From a checkpoint of a small image classifier: trained on capsule endoscopy frames (Kvasir-Capsule).
Rows from block 6 of a small image classifier, named by matrix and row number. Rows with one number belong to one channel. Each number is 128 + 32 x the weight over its row's rms, rounded and kept within 0 to 255. All counts start at 0. Numbers have three digits each. After the name is the row's rms in percent of the matrix's.
After each channel's rows are labels from the 100 images, of 14976, where the channel reaches its highest value: "responds to" is what is common among them. Only what is clearly more common there than usual is listed. The data: capsule endoscopy frames (Kvasir-Capsule).
# convs0: first 3x3 conv (model.blocks.6.convs.0.weight, 128x128x3x3, each kernel summed), inputs 0-127
# convs1: second 3x3 conv (model.blocks.6.convs.1.weight, 128x128x3x3, transposed, each kernel summed), outputs 0-127

convs0.70 094:113114142136121137150169105122132168115116090148120122157115119133126162075168144162128103134120115157207171114155111139112165094125102137094157202096150055088106155116145152137103123070200112112169099138131099105153157114140068097090075130070100126174154113119125047130117091110076138170121183074138119145090141153107156138125173067111099147099145072031077165104134119168117147107126
convs1.70 109:096139135148107095060111155084147111076064152129115143170137138096147162142105147136119121135143153168160124094151077139096123103174173078083105165182136101112138139130145130105065125157145148163157214200099141101139148135115156090089118136140114156077120157136158090085125163117066107137194160122113205151039185148144137131112087111193103125123144126102152098115106106128071127093103
responds to: finding: angiectasia

convs0.73 103:119152164148148063132132109144105193127153132138202138099106081106141108147110111139179107116132123156137133114136166132119135138080069105137187110090113165094135103134187148142072112149104136118149131099122097080107093147173102103078171132103175113123108136068073064107180136049136131124128174086081123114084050066104078114109134083168088116165093118157131103110119084188108102106121
convs1.73 096:173137125091117154103114104172149138092136174092139119204117097090118158134119147153115099130176150141185122123154178163132134083124079150144136119143219171066146147090100073173111121159118113116158130099131155137115117146136119059166139141188132132107108151107126077102101186167143161127160150197119126202115118130182164202108143154126089098131163147088117069166064135119096098145109
responds to: finding: ileocecal valve

convs0.43 079:117110144136112105112175105131098145111117122123161143110101128085122120125082103093180036101125114125111125101097079092140102164172156126185150102093125125155141206154142106057112190079140117105143169149127067083129196168101163152150122157124119093118132110148156087090113126105105106174139170178117068168077171129178154107100095133157136098111149092161087138168115122132136073142040
convs1.43 088:063081138067170103076123119115116125099120131101112177135177151122130135141153173067135099120139133123101085126118102163119139158115125078114174125104149101151133074128164151049107114110096085177099131127101106077118180147143108074110139143176207110180119107173098185099098080099208113139097123146104101134137118098122185164142178114126116140143178089163161109139154059174091144131130
responds to: finding: ileocecal valve

convs0.58 105:106122119197081123111133107118142100118123128132097106159135094127104087142096109138154076108153166094131089096127165136143109138158127130137119097158097157177088086103202206098127128112095103084098109151132155127138117092133109140126132208173108113170103112208169063172109111143068124098064149111144120113183196165119156048150090181140123132128094117151139145140123146211124090100149
convs1.58 108:110139072084128066048125110133162171127209081172142111099128140138148126161134101056180100138152143110115097092150129180181155059130157096152122153106156121127096144109154162166166116101145107114102096187092083097115141081125108126095134163166131078157178118073181108101164103139126093104120070093098122127075122102106149092175130101102108074171111131149129141116117147079109102113181
responds to: finding: blood fresh

convs0.12 104:155163108163146153147113099087131153088173140139132066134121057176179136116176118115137133113064120104120131095100160125152136177101194087154130169129119143107134105151119173131099138129122108146137127144109042072091166148163106086148125147107096155111131130150175120136138114121124079108167139170127112164142092134134128068147127106106145176013168137056144123132143110099110059056073
convs1.12 093:113115106077132091099071092156149100133123108097144110132140113097152068142108210103156095146142136124150112181105219063141103127104114092149134156112142147138169115093156195121112098135093106107139158134189092115151156185143124097114080180131112189141062086170185110091126127140091139106137158174111067135105101103029135116122083142132141114115145131042130106140111150117114141124136
responds to: finding: foreign body

convs0.75 090:123136185158096116173169115174108149123169125182154150153059103098121203109096177172118118141074125162222138137139091058142112153118108136121133085160100147181207084139154138103152113158136123154132068070124131152156152133048164126088128101115144107134108184112141079102142179144142118173185120128095178122089131127102097168154139143122073111148117141105080123153123112121146120096126
convs1.75 093:155157112132137066113113148148093154130102111108177143133221139111142150141141106141141185161113104123110100086202083101115122164073083122192149155149152136097129117146156169069112152112095137167226059159139114133136142056156110120090101117158184134121131137147106121131193149110159177133155198126118161115096125100185128117095158146126131144155129149125142103135205115102091084140172
responds to: finding: foreign body

convs0.78 091:111130153100115119120113131126088139053117186116083077069085106129153138113149117120132095049078140143165145099162116151111136122106157163136127140084122115103129127084189144178089139077138119128116067066094064133175098156109132107132107127103106123170131125121138099122154139103028068087181124086148181135063078104105067098144138129125081108164105117083068131136140154132096111117110
convs1.78 092:137103158136139178090119100070170073057099106124114112164141115161159123144185123107130122101123136175150139096153158114126045097142144135120113173116105154163085118153140155121110143110146100151138161139183126087145082163168135160136092098133159138117086131157145124156131115105142163142167159139050123183055176219093112134177173179122122148150122131107128115071159198073152155149081
responds to: finding: reduced mucosal view

convs0.61 095:141133130147152119089182153117080099057121171063097152109134134082115131106146051160094087132113109151126116107100147117135122110154081160089131117104125099144131068173125071076059156155118155085107111107115087057196123138126154134135140101083151145134119094135148169119105124088062065128140149130083135138114100091092065124130105160073155106112097051120144107091169076106100146092114
convs1.61 084:126100094088108156068149124088096145065070127130116097078117104110147151115113109131133132110134208097073178111126172094131117158157148146089135143096115126132159091095193184110121106127130051124132134075127088078178081112114196038142095122126104103134120075193105145117151142176128114088123126173114173160119181076099098136193121138136106145152117146126124115127104121132171105179109
responds to: finding: ileocecal valve

convs0.26 087:140152090115111102125150080090136074129050142126126110112140123137079161166099140120144179126078143133105133088142128108150178155153147166109066097140118120162129169104135086077116141152061107081104124130149125125144114152158162150132095182235121109158147139095128125091144129128083107128148077066138143180161199050117120085137148134122113159161167117165056109167135183098174136121164
convs1.26 089:043104150117091161113171090110146102129122131095100104087109194172140121112171133132092082128191116087054087136132130169179124127113123132139176152136143115132137112094090139105119126092136116113188070083096140165103114115085110133095161106145144111164095108097155156130213109074204106136079143128135079127125158117159072154149109174118071110167102080185113095149081111167151115137118
responds to: finding: ileocecal valve

convs0.7 089:105072104187121120103128088116160134127123133113126157139144090183123077139156108139120193101037151079075153122073055140097098064070140126106152160096153118112104134119175143158151154086151116113101114128102109077142114081115073203148129188111143125140170116093102103079139086126081148054153074096153146127148171154116114069098100108132094108152136106148111133140141129103133137120193
convs1.7 110:095130109168164154099113125058191162139170109097159115097157128132171130101163110155149133186153144155143114098099054142157114082090184088150144145122132106079129202092078117119106155086139116074087152176114153124123145147122085223126139130101146113198140153077171117116089077076181121126099081182144125109129137141121109112135172099192122120095149128141109144175121169128151140092151
responds to: finding: angiectasia; finding: blood fresh

convs0.48 091:106171168099080089152122094066093161148112130126134125074148100171167177185146125117126179082138134161146088051127128114124101170117134120144124090119133131154100160139127126093105084138112113087182114104129118078085116115101144020106113182211101128139121115156113097150133109101106108097130190087113119098062212128100088125148162133127103126135072169150154175122135143142116143086169
convs1.48 089:132176167120082113089187096099133136124106128170162159079110146191147167130130146126139075081114124190057157113163146125166136099129131098130183191084160137124110045070115133141114119141099073122136052121092162115073143099093183127109138115113136073124107117105164145142182118127133069133148159087147143072112112110164130138114131130116031146139154110171147125179093128102127104138102
responds to: finding: blood fresh

convs0.119 089:110119132145112098116145106152101139049110132115118125086079158090163109147146142138115062114137189141144182069113040150179101147129125138114158149113147130150095091141118131088095150092114090112090115117156151115191148065089182068120102130115102114128118115171137120111169170076095046158070106092108156085091182129149154125081128075083113132106097143120137128067140144139070172145121
convs1.119 083:118154147131160069135117109078126130097193155162156086097104108064132152156119118157118079146133083132130091082140110127101106094144168041154125113134136094162132177168093164108122113138171110106116132175159229155143123105126165139109165090139068124111114121162097173096127160103084027104086110101133193126133169123119166074150098109145168105122101093162107141106099111131101124081092
responds to: finding: ulcer; finding: angiectasia

convs0.79 085:118139144093136134137153140126077093109084093097129119147192185117113110162086105183099120098130170161068135077106120062123096138141144096137106145124135151105064159140106201127179154177118097145142098143078120192128113120125099181131145173101125107126150065152180094139091102109148062109116126150102144155139166080141060127160153123127127161146065110157099155125129125125161151056210
convs1.79 087:090178135147113082103102155112177122130107084165165136070204167104118133083132098108105101144104140095060115075160074117164166191048150098159130148096143125110102122085080150121136077105108135084134110164112071098173101116104130161151116117121078117177083096100137115161134116098114049118147088160114116118138130128134149089174134145183076119133137109214124141156077148099110141127138
responds to: finding: blood fresh

convs0.36 096:139175172095097125108096049163110147092157105138131147137162124068160098145108117087119147063142165134158144063135138134091148154096078182149156120144129116112105099137120128124077129126122132087108110093162177086160141173118113074095115133133123178154111086209090060136124143101067126101164130117130193085107191136092087070105086118092122137155127045164151168132131164127096118116146
convs1.36 093:110158138108168115035143113166171155020126183127103149089163124119097132105101125094107081110167158117122141138130202089112112089127138138150113120134150162159165149102142143112088145123066095143112126102134104150115148116100140057110127127209092117170091106144067067152141097117148100157162142120122132096079156075132090113130129120157090162120106112118161091146133067125207142186103
responds to: finding: ileocecal valve

convs0.30 101:131095131102104155117143135080088112173149150133137064129063140148114142131141127074131069169134128134160132116144178100081169144102144178124121185172102166122150088138140137143148091102142108124075124095117101119166163123093099142105165126159141108141133098101077162130081168122104101148169153190096124136137156127136132116128106039141149135080116177007123080102125113160119112176031
convs1.30 110:143088101164108049114104134107113133216085148081092047079144156135095109137113126129109125112188121138175145137192147116189149119071149159109121181109116140114146118105099137113142085176145099116152128195132091144193072135108093143087139106130127170127164158152112138190069141108093146156100131162167154153120135113153133089157094056103131106140160163071104143176144106145154117096103
responds to: finding: lymphangiectasia

convs0.29 105:142140104132140149105097158113030114098079075086111113063120130129168135107167141153216111169129170074105114115112089093093097128165117081113095088136098165129088139086093134145157182086113084152166116099169115133144125135071059089086117154159157140152156122136092095103135104160127044132118125137120096122149127139082125137124099109179100147148088106181116121105127183178086176120101
convs1.29 098:123127120145130091062095074139164189091117140070103170096190169110101086110087138142130119122145059118151146132154159036148144104173174183177149143159123125144101115138047122156134117121145095105144125084129104151101162116106127115075142111195093130096122124087193080112131166122109083163131133138135142077104145118130144098116138221116075127144119109098072151088157134129116099172121
responds to: finding: blood fresh

convs0.89 119:116212120180121130163168146156104179158185189092089115137103155152116142147101149135081115104083199097151150121100114104157108119131103159097140115115093107138152132129106239143071138112130112130098140116126197071111119130112130131107118097085148103145131130145171094168135147153120146093097138142111166167126182166045145113076183161120161135092147149128127153102147145202081124122187
convs1.89 125:155183119127109085106130086141117096123183099149120105091138096076127142088129137104091056155075057112179081131121142184111148089163120092027158104100147183135126197144166147176101108121124091139135143164079187074100152084125137162162121159123133116113136100073128137128123122158095110116104117150118151109091150115095117102111127139149157099134112120106100181131122106113050147109218
responds to: finding: blood fresh

convs0.96 087:094166187125121133064110159170162089072041115131158158112169139157096119169096082158062084142106154194148168060096125087109144186135050098140136126125137062114119093160137091092116156148114123134133112153150145099164103131117143088170159142102123099158123155127083060140142194154158145110127164164146111142078135121169107130150106094076102139135138093122144107128104134109068170118149
convs1.96 096:125154177101153143108138197126112187115104113145090137143144128107091161072140095144120159132136171178102158101153101170158125127145068032080097072103176084206142081173105126092121128104090104100110129112140090157182116122080146065141099084094089113125109123092141135133129147147155111148180137130114190139183132089182094106158106085113128101112165155168163073144081125094143130115124
responds to: finding: ulcer

convs0.27 099:150107115134099127096245031123129114127130121131152108151203117164107180122151119161186141115121089150143166083157105173156142155160104131142170147101176143138146120162176155140136095137080148151160132146162109083133129157117166149170177149162131151143111150061116151145110162073103130164197129055141109121120126147149214106131136148132174102089146108171103110178116108097160119109138
convs1.27 091:064136104121130106089116104167140139081111134111097107113227129143135144148121163102100094115147175109146083147100088074152111096064124127137111158110150101143134133102144206149125125148100141169158113053132056160067144117143140119144120125174143143091083165126124126185206174136156144119072127182080103194109151146165107102075143137071147101150102143132173104165116099157095144099150
responds to: finding: foreign body

convs0.94 080:134091093113137182084121109093087153098084131093099103122164152105109127132131137133087121153119102083123109134122106096155148121097184128046162104101132161089064161128153096096151075145118117180102131141087076094074107101163063143123147140079105115185120117082087093108113108107066098156131093087108110104107063138093124063089187074114152154129074107080158077135157107142116148084111
convs1.94 117:097081110151057124123154142130088050116107104112131245128129091150139136113166120130115137132174158132115139105101092094147123158110151131113129172107127119121139142110144125174156156132193118171121143123123140169164073137092122133132134163157156122122115064199135117154093107119113162099140127141075178183084172174073093155113119184167090203105169125075113124100141193109171087131108
responds to: finding: reduced mucosal view

convs0.64 090:138048091130112132130144073168117131056115073110141102036109063107157111136123131126094160111074133078100130095110163171110136113094133119133137170098087161129130116121105098115111140129027095156097116143163127158134156098102156141118161108101151142109113151145107091073100135092066079087143119115104084105092073138139097068164132111153088140093190123062117164105133092138095118084139
convs1.64 106:084116100129138081108115104150168140083073108140109129047118136153099115117130167153130134108150132174121130107156174128127108178069174125130166142159131132111139148138147141115180102111157128143145117088106198145150106173080155101114158140100101134147119132178058076129151069076142155116148089149117170178120123184091056123067146084121167089151132154089189210124136162111175087112085
responds to: finding: blood fresh