From a checkpoint of a small image classifier.
Data: trained on capsule endoscopy frames (Kvasir-Capsule), 42238 training examples, 26.5 epochs.
Rows from block 8 of a small image classifier, named by matrix and row number. Rows with one number belong to one channel. Each number is 500 + 25 x the weight over its row's rms, rounded and kept within 0 to 999. All counts start at 0. Numbers have three digits each.
After each channel's rows are labels from the 100 images, of 14976, where the channel reaches its highest value: "top examples" is what is common among them. Only what is clearly more common there than usual is listed. The data: capsule endoscopy frames (Kvasir-Capsule). In brackets: how many of the 100, against the usual share in percent.
# convs0: first 3x3 conv (model.blocks.8.convs.0.weight, 256x256x3x3, each kernel summed), inputs 172-255
# convs1: second 3x3 conv (model.blocks.8.convs.1.weight, 256x256x3x3, transposed, each kernel summed), outputs 172-255

convs0.226:488518543532528478487508467543465512509513472543475448502517464480549504515530492535496493491510508480502416507479503506505485514475472498439454517475557492552498479479515467493503489509535520491493497491494496483512481522473501503464481489472496465478
convs1.226:491519483493485486479486516501490467523477481508501473480518472491513469488500505542413478490509470518484496480470542544513498555498516497530489513509521494468517508504487530507495516492459457487458515475463483482472492502495467525480437454494554554477
top examples: finding: foreign body (40 vs 1.6)

convs0.166:501516533490472500499484449492527483522514501492476480472491480487513512463497490495518479470461495527465510508518487505500461505482488557491516526503455461497468481490518489496450482531492495499471506487504482498487494467493484471475518461495481470508
convs1.166:479470515511510462515517476476528494567487544459454508460467479483523509505453481515488488458514504518543448511494513510533517489481487472538504506512488520522497514490477509523469500490491518502447454500499473516491515511496422493501471536551488518506
top examples: finding: angiectasia (41 vs 1.8)

convs0.81:519521480494472522526519461504555464525491529512521519545463489511489493506493492525502517521480482542483518522496506471464503557516507510456480532512471538505534522497488467552496516500462478492521509460487528497583459499492529521526485506499507485487
convs1.81:509482435464492447474525522504495506556532479474523474465486491501487505444494552475519514565495457500521484518517522461524485511531461476540501500514502493508523501523493480544509501486493470542531488511485516500510529496504488519473509495478532499513
top examples: finding: angiectasia (25 vs 1.8)

convs0.4:507454487505475474482489497488515509455503461492513458501485489557493455482446495525488483541504495561515471493514507456474455448528493466478473537479467494489537496488474485481505466487463490487510475496460487501523539471516473511506518487535450478513
convs1.4:511502536485517511502509482512489450525499537501520490492496519506502461492497487485512527487531480464499507528506489483469529486502600533563512484537510495487493473507540487542497539506489517491499497483444495496506493482528441498518514522466496500452
top examples: finding: ulcer (32 vs 1.6)

convs0.183:491485504468505516500494532497507488529490490494474476523502500475456552497516541513475545511491525507495493500502498508470501462517489470495511481485470479527467516458512495497478529473499505487461518495471445480464489560490468487517449502468493495483
convs1.183:490564468523467443507454505503509493490495531535503513541509464489513518534461510503527473504473507501525469485482504504512531537566467495486498535490505529503495561509524490524531525474473465519464487519482502505503497483487469471492459474535550548512
top examples: finding: angiectasia (35 vs 1.8)

convs0.102:499470526503476481492503499476491495498487521526480522507528495507522499471486468502514435472514490485516513514514530476492502468499512472523486519502441458482483507534482518510489496521527513466445465503458502488516514436490459498510471453517479494473
convs1.102:483525524530486427518512478523512542510475458464513478505509465501470489524491509528484482532513511477504496490506518498504554507507554476498473481539511487501487534511488498522507524477551468507456533519521488481467509522520464557512481515520516478530
top examples: finding: pylorus (68 vs 3.4)

convs0.93:493478520492521508518552464490473470519536486485545489447483482488463498474503454519499476509489452491515547536481535526553527534527495470438474527540506498554526522452510489473529505519516523499514509509501462561526532464493443512465462463468483505512
convs1.93:512475492468492546526496480440500494474502486552508548488482503468487531462482531481528497498495459521509507504501490478535498484479484496486513532447508516514506538487518516552477510492493478537482559483540517501468522534481488497467493501506519456521
top examples: finding: pylorus (51 vs 3.4)

convs0.154:522526504532552500523510477554490529519509501474506457457491542492512514464463516526490487512488551517510469493528527478513465507529500467446499480510539484488480467442477484450487529493496501527533525534508508486485505446496486489505486495482497502502
convs1.154:503487511499506499523535516511466453461494489546481528484492498488474469535527490516461515468491510472456515494516509507541470542503506565475485518523482516542509539516491520476485529498512520495560514483480530528502491471500482498525446465517494476498
top examples: finding: foreign body (32 vs 1.6); finding: lymphangiectasia (30 vs 1.3)

convs0.51:488468507473427508455453497479491448502486533542485500503497450466517536493474536482495442471456505503471501497514482514487520510486508507519522492465492521490471513497464486517505453514497471485481498518504477528477515456508492512521562472510488470493
convs1.51:473536519494490512496504464537537473450495554507488455540480513573463491507507484490448510461509481541515509492512443448466494483471455479527473497490514508499503511514482512469477461516519466518464513498570490482499493488493514476491501566493453484482
top examples: finding: pylorus (28 vs 3.4)

convs0.57:548512517473498484526515454478493528474502516535508498527507544499491529505445476521467512521511575473454476507464436459527513515533543516489506514528512506505503457485469518477506522495545495511527533538490495519512501486513484501512487533495508526496
convs1.57:518466473498465479508465500503498475458456539496526515507494507567471490475471514554519514454547510517491485487495449510497496508452506511487517503479508504482493478475496475457532480489498482502516533480441482521506515518494518440475530478478509546464
top examples: finding: blood fresh (54 vs 0.9)

convs0.115:446472469499514489459492523474531522495489490539526532507485499493486493483498500486484497542516557536525502499494459542491517463462510485523478507499514498565468491487489520444527476496542491538482503530478507493516489511457498493504489525488526495505
convs1.115:483509460505479495501515527499481476507476504537487469518514495499508443478457521518464513580515509502466517475471533545488494566509481547447526487521538496477494515497539471524483478447482531524502478512489489485520474454525499506459483538499526491477
top examples: finding: lymphangiectasia (28 vs 1.3)

convs0.250:499501454495474477484521513466548446498471495552503501506529475519493475488494512488517497527450501474488505481483520481467480470505488526506510524491513525514515510476462488477505465494505484521551484481494495504524521537527529500496493505509475472491
convs1.250:496511494473484505511513489521493490506510475531501492471494545510492497538516499480508490566529470481457511519505545472497510488504465498530466494476498509488479503479480477493469515490497494482526443500501524470521458494484556492503495461499510449529
top examples: finding: angiectasia (48 vs 1.8)

convs0.103:493503521445453500480511507499503517506539473477502476531532469490538523491473461470479520483520471523475536466510463492522510515473487505516498506526469488549486515492478476448542446488476457497527499481541489478470500516480495485439502474516483499496
convs1.103:527473500471488483478527478478503480522462525547532493481460526491503495440506528492468487438520512511506458475525466478502541509463481519448508499454505525554474498492507499539508512516518499475494503487520493496552520477486463544518553504495517479469
top examples: finding: reduced mucosal view (31 vs 6.2)

convs0.141:471495574481546516528476485524498491519532491462524549555511450470460465533488530503490517478491484491540480506471514534511470528488497492497527486519500549503525517502501488457481483498493559486488476484444492536515536531509469458536465508471543478470
convs1.141:524526488519496518545504468546520476511496473528509513468525532481473497454463537501540497532515460533498499500455513467549519508522503444465504503519525481490530457491515480479486500497462462470499479514494520522467502520473504497529488503516515499512
top examples: finding: foreign body (61 vs 1.6)

convs0.21:500489497471536495481509547500489528501507482548511491471500493459466485497476478474491496497511480532532482485456465502480485490513519503524494477486493482475520510520523513482505516501510524516520518502524485484494495479509503480517487507475520486536
convs1.21:494501516476481515502469490477480499508495492517517434497469503489507498511536539497509497503498527499469513472483488508475488502534478534475464508478485512497438492494485501467482555500449475461503501501499532484482502464517514485487502497493516494503
top examples: finding: foreign body (30 vs 1.6); finding: ileocecal valve (30 vs 8.8)

convs0.127:537475489498504504531504518492496493506533449474475474492461519514506517422481498493513504503486469452478463505523436516472442487503494486526492486474494475474508448498531453545509527480511504500472511476533502467518559487520503514468469473477486511531
convs1.127:552493475511469412473465505492509517495522452508505498483468516489526509522518513464499493457499505494502538517520489463505455512527483495504489512485513525458494494496508491504474530554509485475500528511513485538515514450479468491481494450444501545509
top examples: finding: blood fresh (47 vs 0.9)

convs0.201:490502494544488533549529539489515527500497514514553519503507484502494490484508506516475505460528452490496521520524513488549517520466471494511481509528556494507522581549449527536498475501498476517484507512486486526519458463487466516475459489523505473496
convs1.201:500497461459478562483491498468508484512497482467481528499482508525532509493462496514511500532498470525477525514506488454526436474528483493484511474464488498543487465460531481522518476477522514492462510509479489512517492500504507487477484523507518458474
top examples: finding: ileocecal valve (46 vs 8.8)

convs0.54:510503490493512517496548491558523469511489501516472542474487512517509467498489439501502511493503504519553523525482512478491509511513474519515483517507482532512469529517484482497502532466521524552511480477484507481528502431503459469515511457461477550474
convs1.54:507531535524508472505558511498527501456495487496518496497512483502476497489487491542488502474490505461522553494497491474531533546486489514468559482507517534503533489476490520497510488478535493567485528512513518473471476459502493541502462500476468493476
top examples: finding: pylorus (42 vs 3.4)

convs0.18:490482513497532526527490509494477537508498502541510510511501493508520473499507487521499508520494549507481524493492491548501447516508514489493507499488509502518524525484480482451480502527523506524513454469475489515465551485487489496520459517443507462503
convs1.18:516506493519468433502519519469520522476483497552517507519483493534507549499454509505467496468488467521462493532478492442532507524495520486481472468459507467516505509496487475458503459450458492543453521495519456484503481506497492466493487504489516506491
top examples: finding: ileocecal valve (45 vs 8.8)

convs0.126:546499446508488505499468507454449489488525556493462497462464463522491529547519499480519477526508479465515523502522480472483464481475501508513472497505500512493520534466475493490517495489498499493496481478474517509461545514514525491525428479545537519452
convs1.126:521498498492519478487502523467542519513479545515552563540539528545503476471493458533495478499499516480510541508518467525471511499519490498511489445515515490517501546493510482533516500522507488500499509531539478487531500486491444495518509546514522588524
top examples: finding: ulcer (30 vs 1.6)

convs0.76:494513508471472470506501502474483538490523465474507486547509505529500458562492469475501503481445528503492490545512495497489494472549475509494497478508489520534504516535514510498550523458466508533501510475546552505522488503509508494535482473477476481548
convs1.76:490518540505499504488467510490502493457497527578446513504512495463510466512485499508539495515502484532501465493483483508538487516517472498476503484503519505499521471482517497530513523510472523459472529509501507495496501556509501503513519495466566499484
top examples: finding: lymphangiectasia (34 vs 1.3)

convs0.26:499519449478504492493535513579527528506475497500478502495484531514532498532509455502516467515485547507473492510497496491517509479507527502502475466498525499500521470508472499496457491478553503487491499518508458472450473533483466450488510475506466466498
convs1.26:457481509525483507530451489504459498513481510565508496470469537514496527461509542523485432459517505533518436494457499559489482566517482485505546478474477472511522493461520526490502461487497492515500496529527475493535485493477493495474548500499477480485
top examples: finding: foreign body (36 vs 1.6)

convs0.84:492547512467488480490522492494521416469495476503493469490480473495424482461496486490516494497486506465503548482479490517460496492439496514491464557543537524496540511493461480461480495525479509482483483471474469491477532514506517469495507539477469490511
convs1.84:474574477506488475503500516512517499491504510527458540523485551496528484484534482500542480501512530540467526542500536475505555476474487508486490518483477512514519518481486515514508498479494491539499501542482474503477507464506509487531544487449493481521
top examples: finding: lymphangiectasia (31 vs 1.3)

convs0.231:516487501500505520483481459535503502510469489507477479511521496543469467462480485463515508517473475517479495529482536510503470513484494465506486518486504488515491487492527505535536472487475481492492469518533537465551485474501520495523496456438451501489
convs1.231:504509504515495483510525500534475531532471518560544477522486529470484478450455469495516527455501522485448429494478538540511462536500494461516495477529470506476520532523503525519489532532513494482525515519487501500481495515488490519463556456550479478504
top examples: finding: lymphangiectasia (30 vs 1.3)

convs0.9:491512492519485507477559501496514479472520518534539482461490492501459483483487509477517462524484481515480500488490464483487542531517516475532523497530473538519443494480500506462487483426523455583554449526541470484490512545497482454512531510518482460482
convs1.9:499510519468484518483501501507476497490450525489526466508461506473503470483512466495488488568519501480485492501505517480509484483478484495453479510519511490525474545514533493463490434518482488464527479536450496468515477509492400502513504481519526525484
top examples: finding: ulcer (35 vs 1.6)

convs0.222:510533545500488497496499507513536493500530517510492499496530464517506491485550476508493517483489460502507468519515534501478534528480502522505457498518512480499505533514515501563530488475482485432540496492494474510502490489457471482517491464477462487486
convs1.222:513479509509488450521494529486477484529514512464518487495475512473453518475479497494491481452516503527485516517460509470477498455514524511549536483511531467525525514483488501521495491476481469538494505478505470507503517535485452482480508470515524490502
top examples: finding: foreign body (45 vs 1.6)

convs0.116:477477514568536508471500516538499529514519479472475449495517501499569491472492505563491480523468498490502497499488494488490505500464460547519522510484506509492491524476500522482485473466501475514532484502483485517483451491493517483488512487503481507488
convs1.116:499472455489505501491507490499513472515471547464503513501506518466519486488497496486489502472469520484497505498500491507497510535513507512505516501494502503494521546494510493568470464512493514508489484487498477508501520473483507470466437433511467459511
top examples: finding: pylorus (26 vs 3.4)

convs0.108:510511522515450497537545512528491497485509515472512474438526532456497475508534525452537527487497518463538527485488541491505514480496470494503512491499435560493475531517438526486464503551492551555497489509465497490479530479508495505505538485521466500516
convs1.108:504436507471469513482502535516554544464499482490501490489464529501509524485490502512515502474479513492523522497474464456489486475510512501494512469480481531486503489480450479437481500512497545530498507519509511498471477459516526498491464496468468468496
top examples: finding: ulcer (30 vs 1.6)

convs0.6:446505501493505475511526495479496504512515485490490474566498515467523519502559530527552513493490444490515485498454485503525489474457508490514494486488520549486506442505496488514483452518445484486468501485470503450521518521492555528485530481501463503458
convs1.6:509485477491513495498486478526525470498529509459505502515493504498512491537502512503490496532486483527509498496503492502470550501478484472446477506540524486475493495542476479483465548524492488486505494506545525509521507469508502494475471509485529550487
top examples: finding: angiectasia (33 vs 1.8)

convs0.153:525481514502506530484526445497483501497516504484531525528497502488503490449492511529471488514475484470511551453536554471500504503537483495475509438494504490488508484499484495519479535474515515430498456507531520519509563480511499503501457498510511507510
convs1.153:539482466509544471489482484488497441456536498499538497477546489522499491463482484508451443463505515482490511516498504469476504507466481472510481518505479486500491512497492523475535514505485470532527481524537480514508497497495514460508471484449484538514
top examples: finding: blood fresh (49 vs 0.9); finding: reduced mucosal view (25 vs 6.2)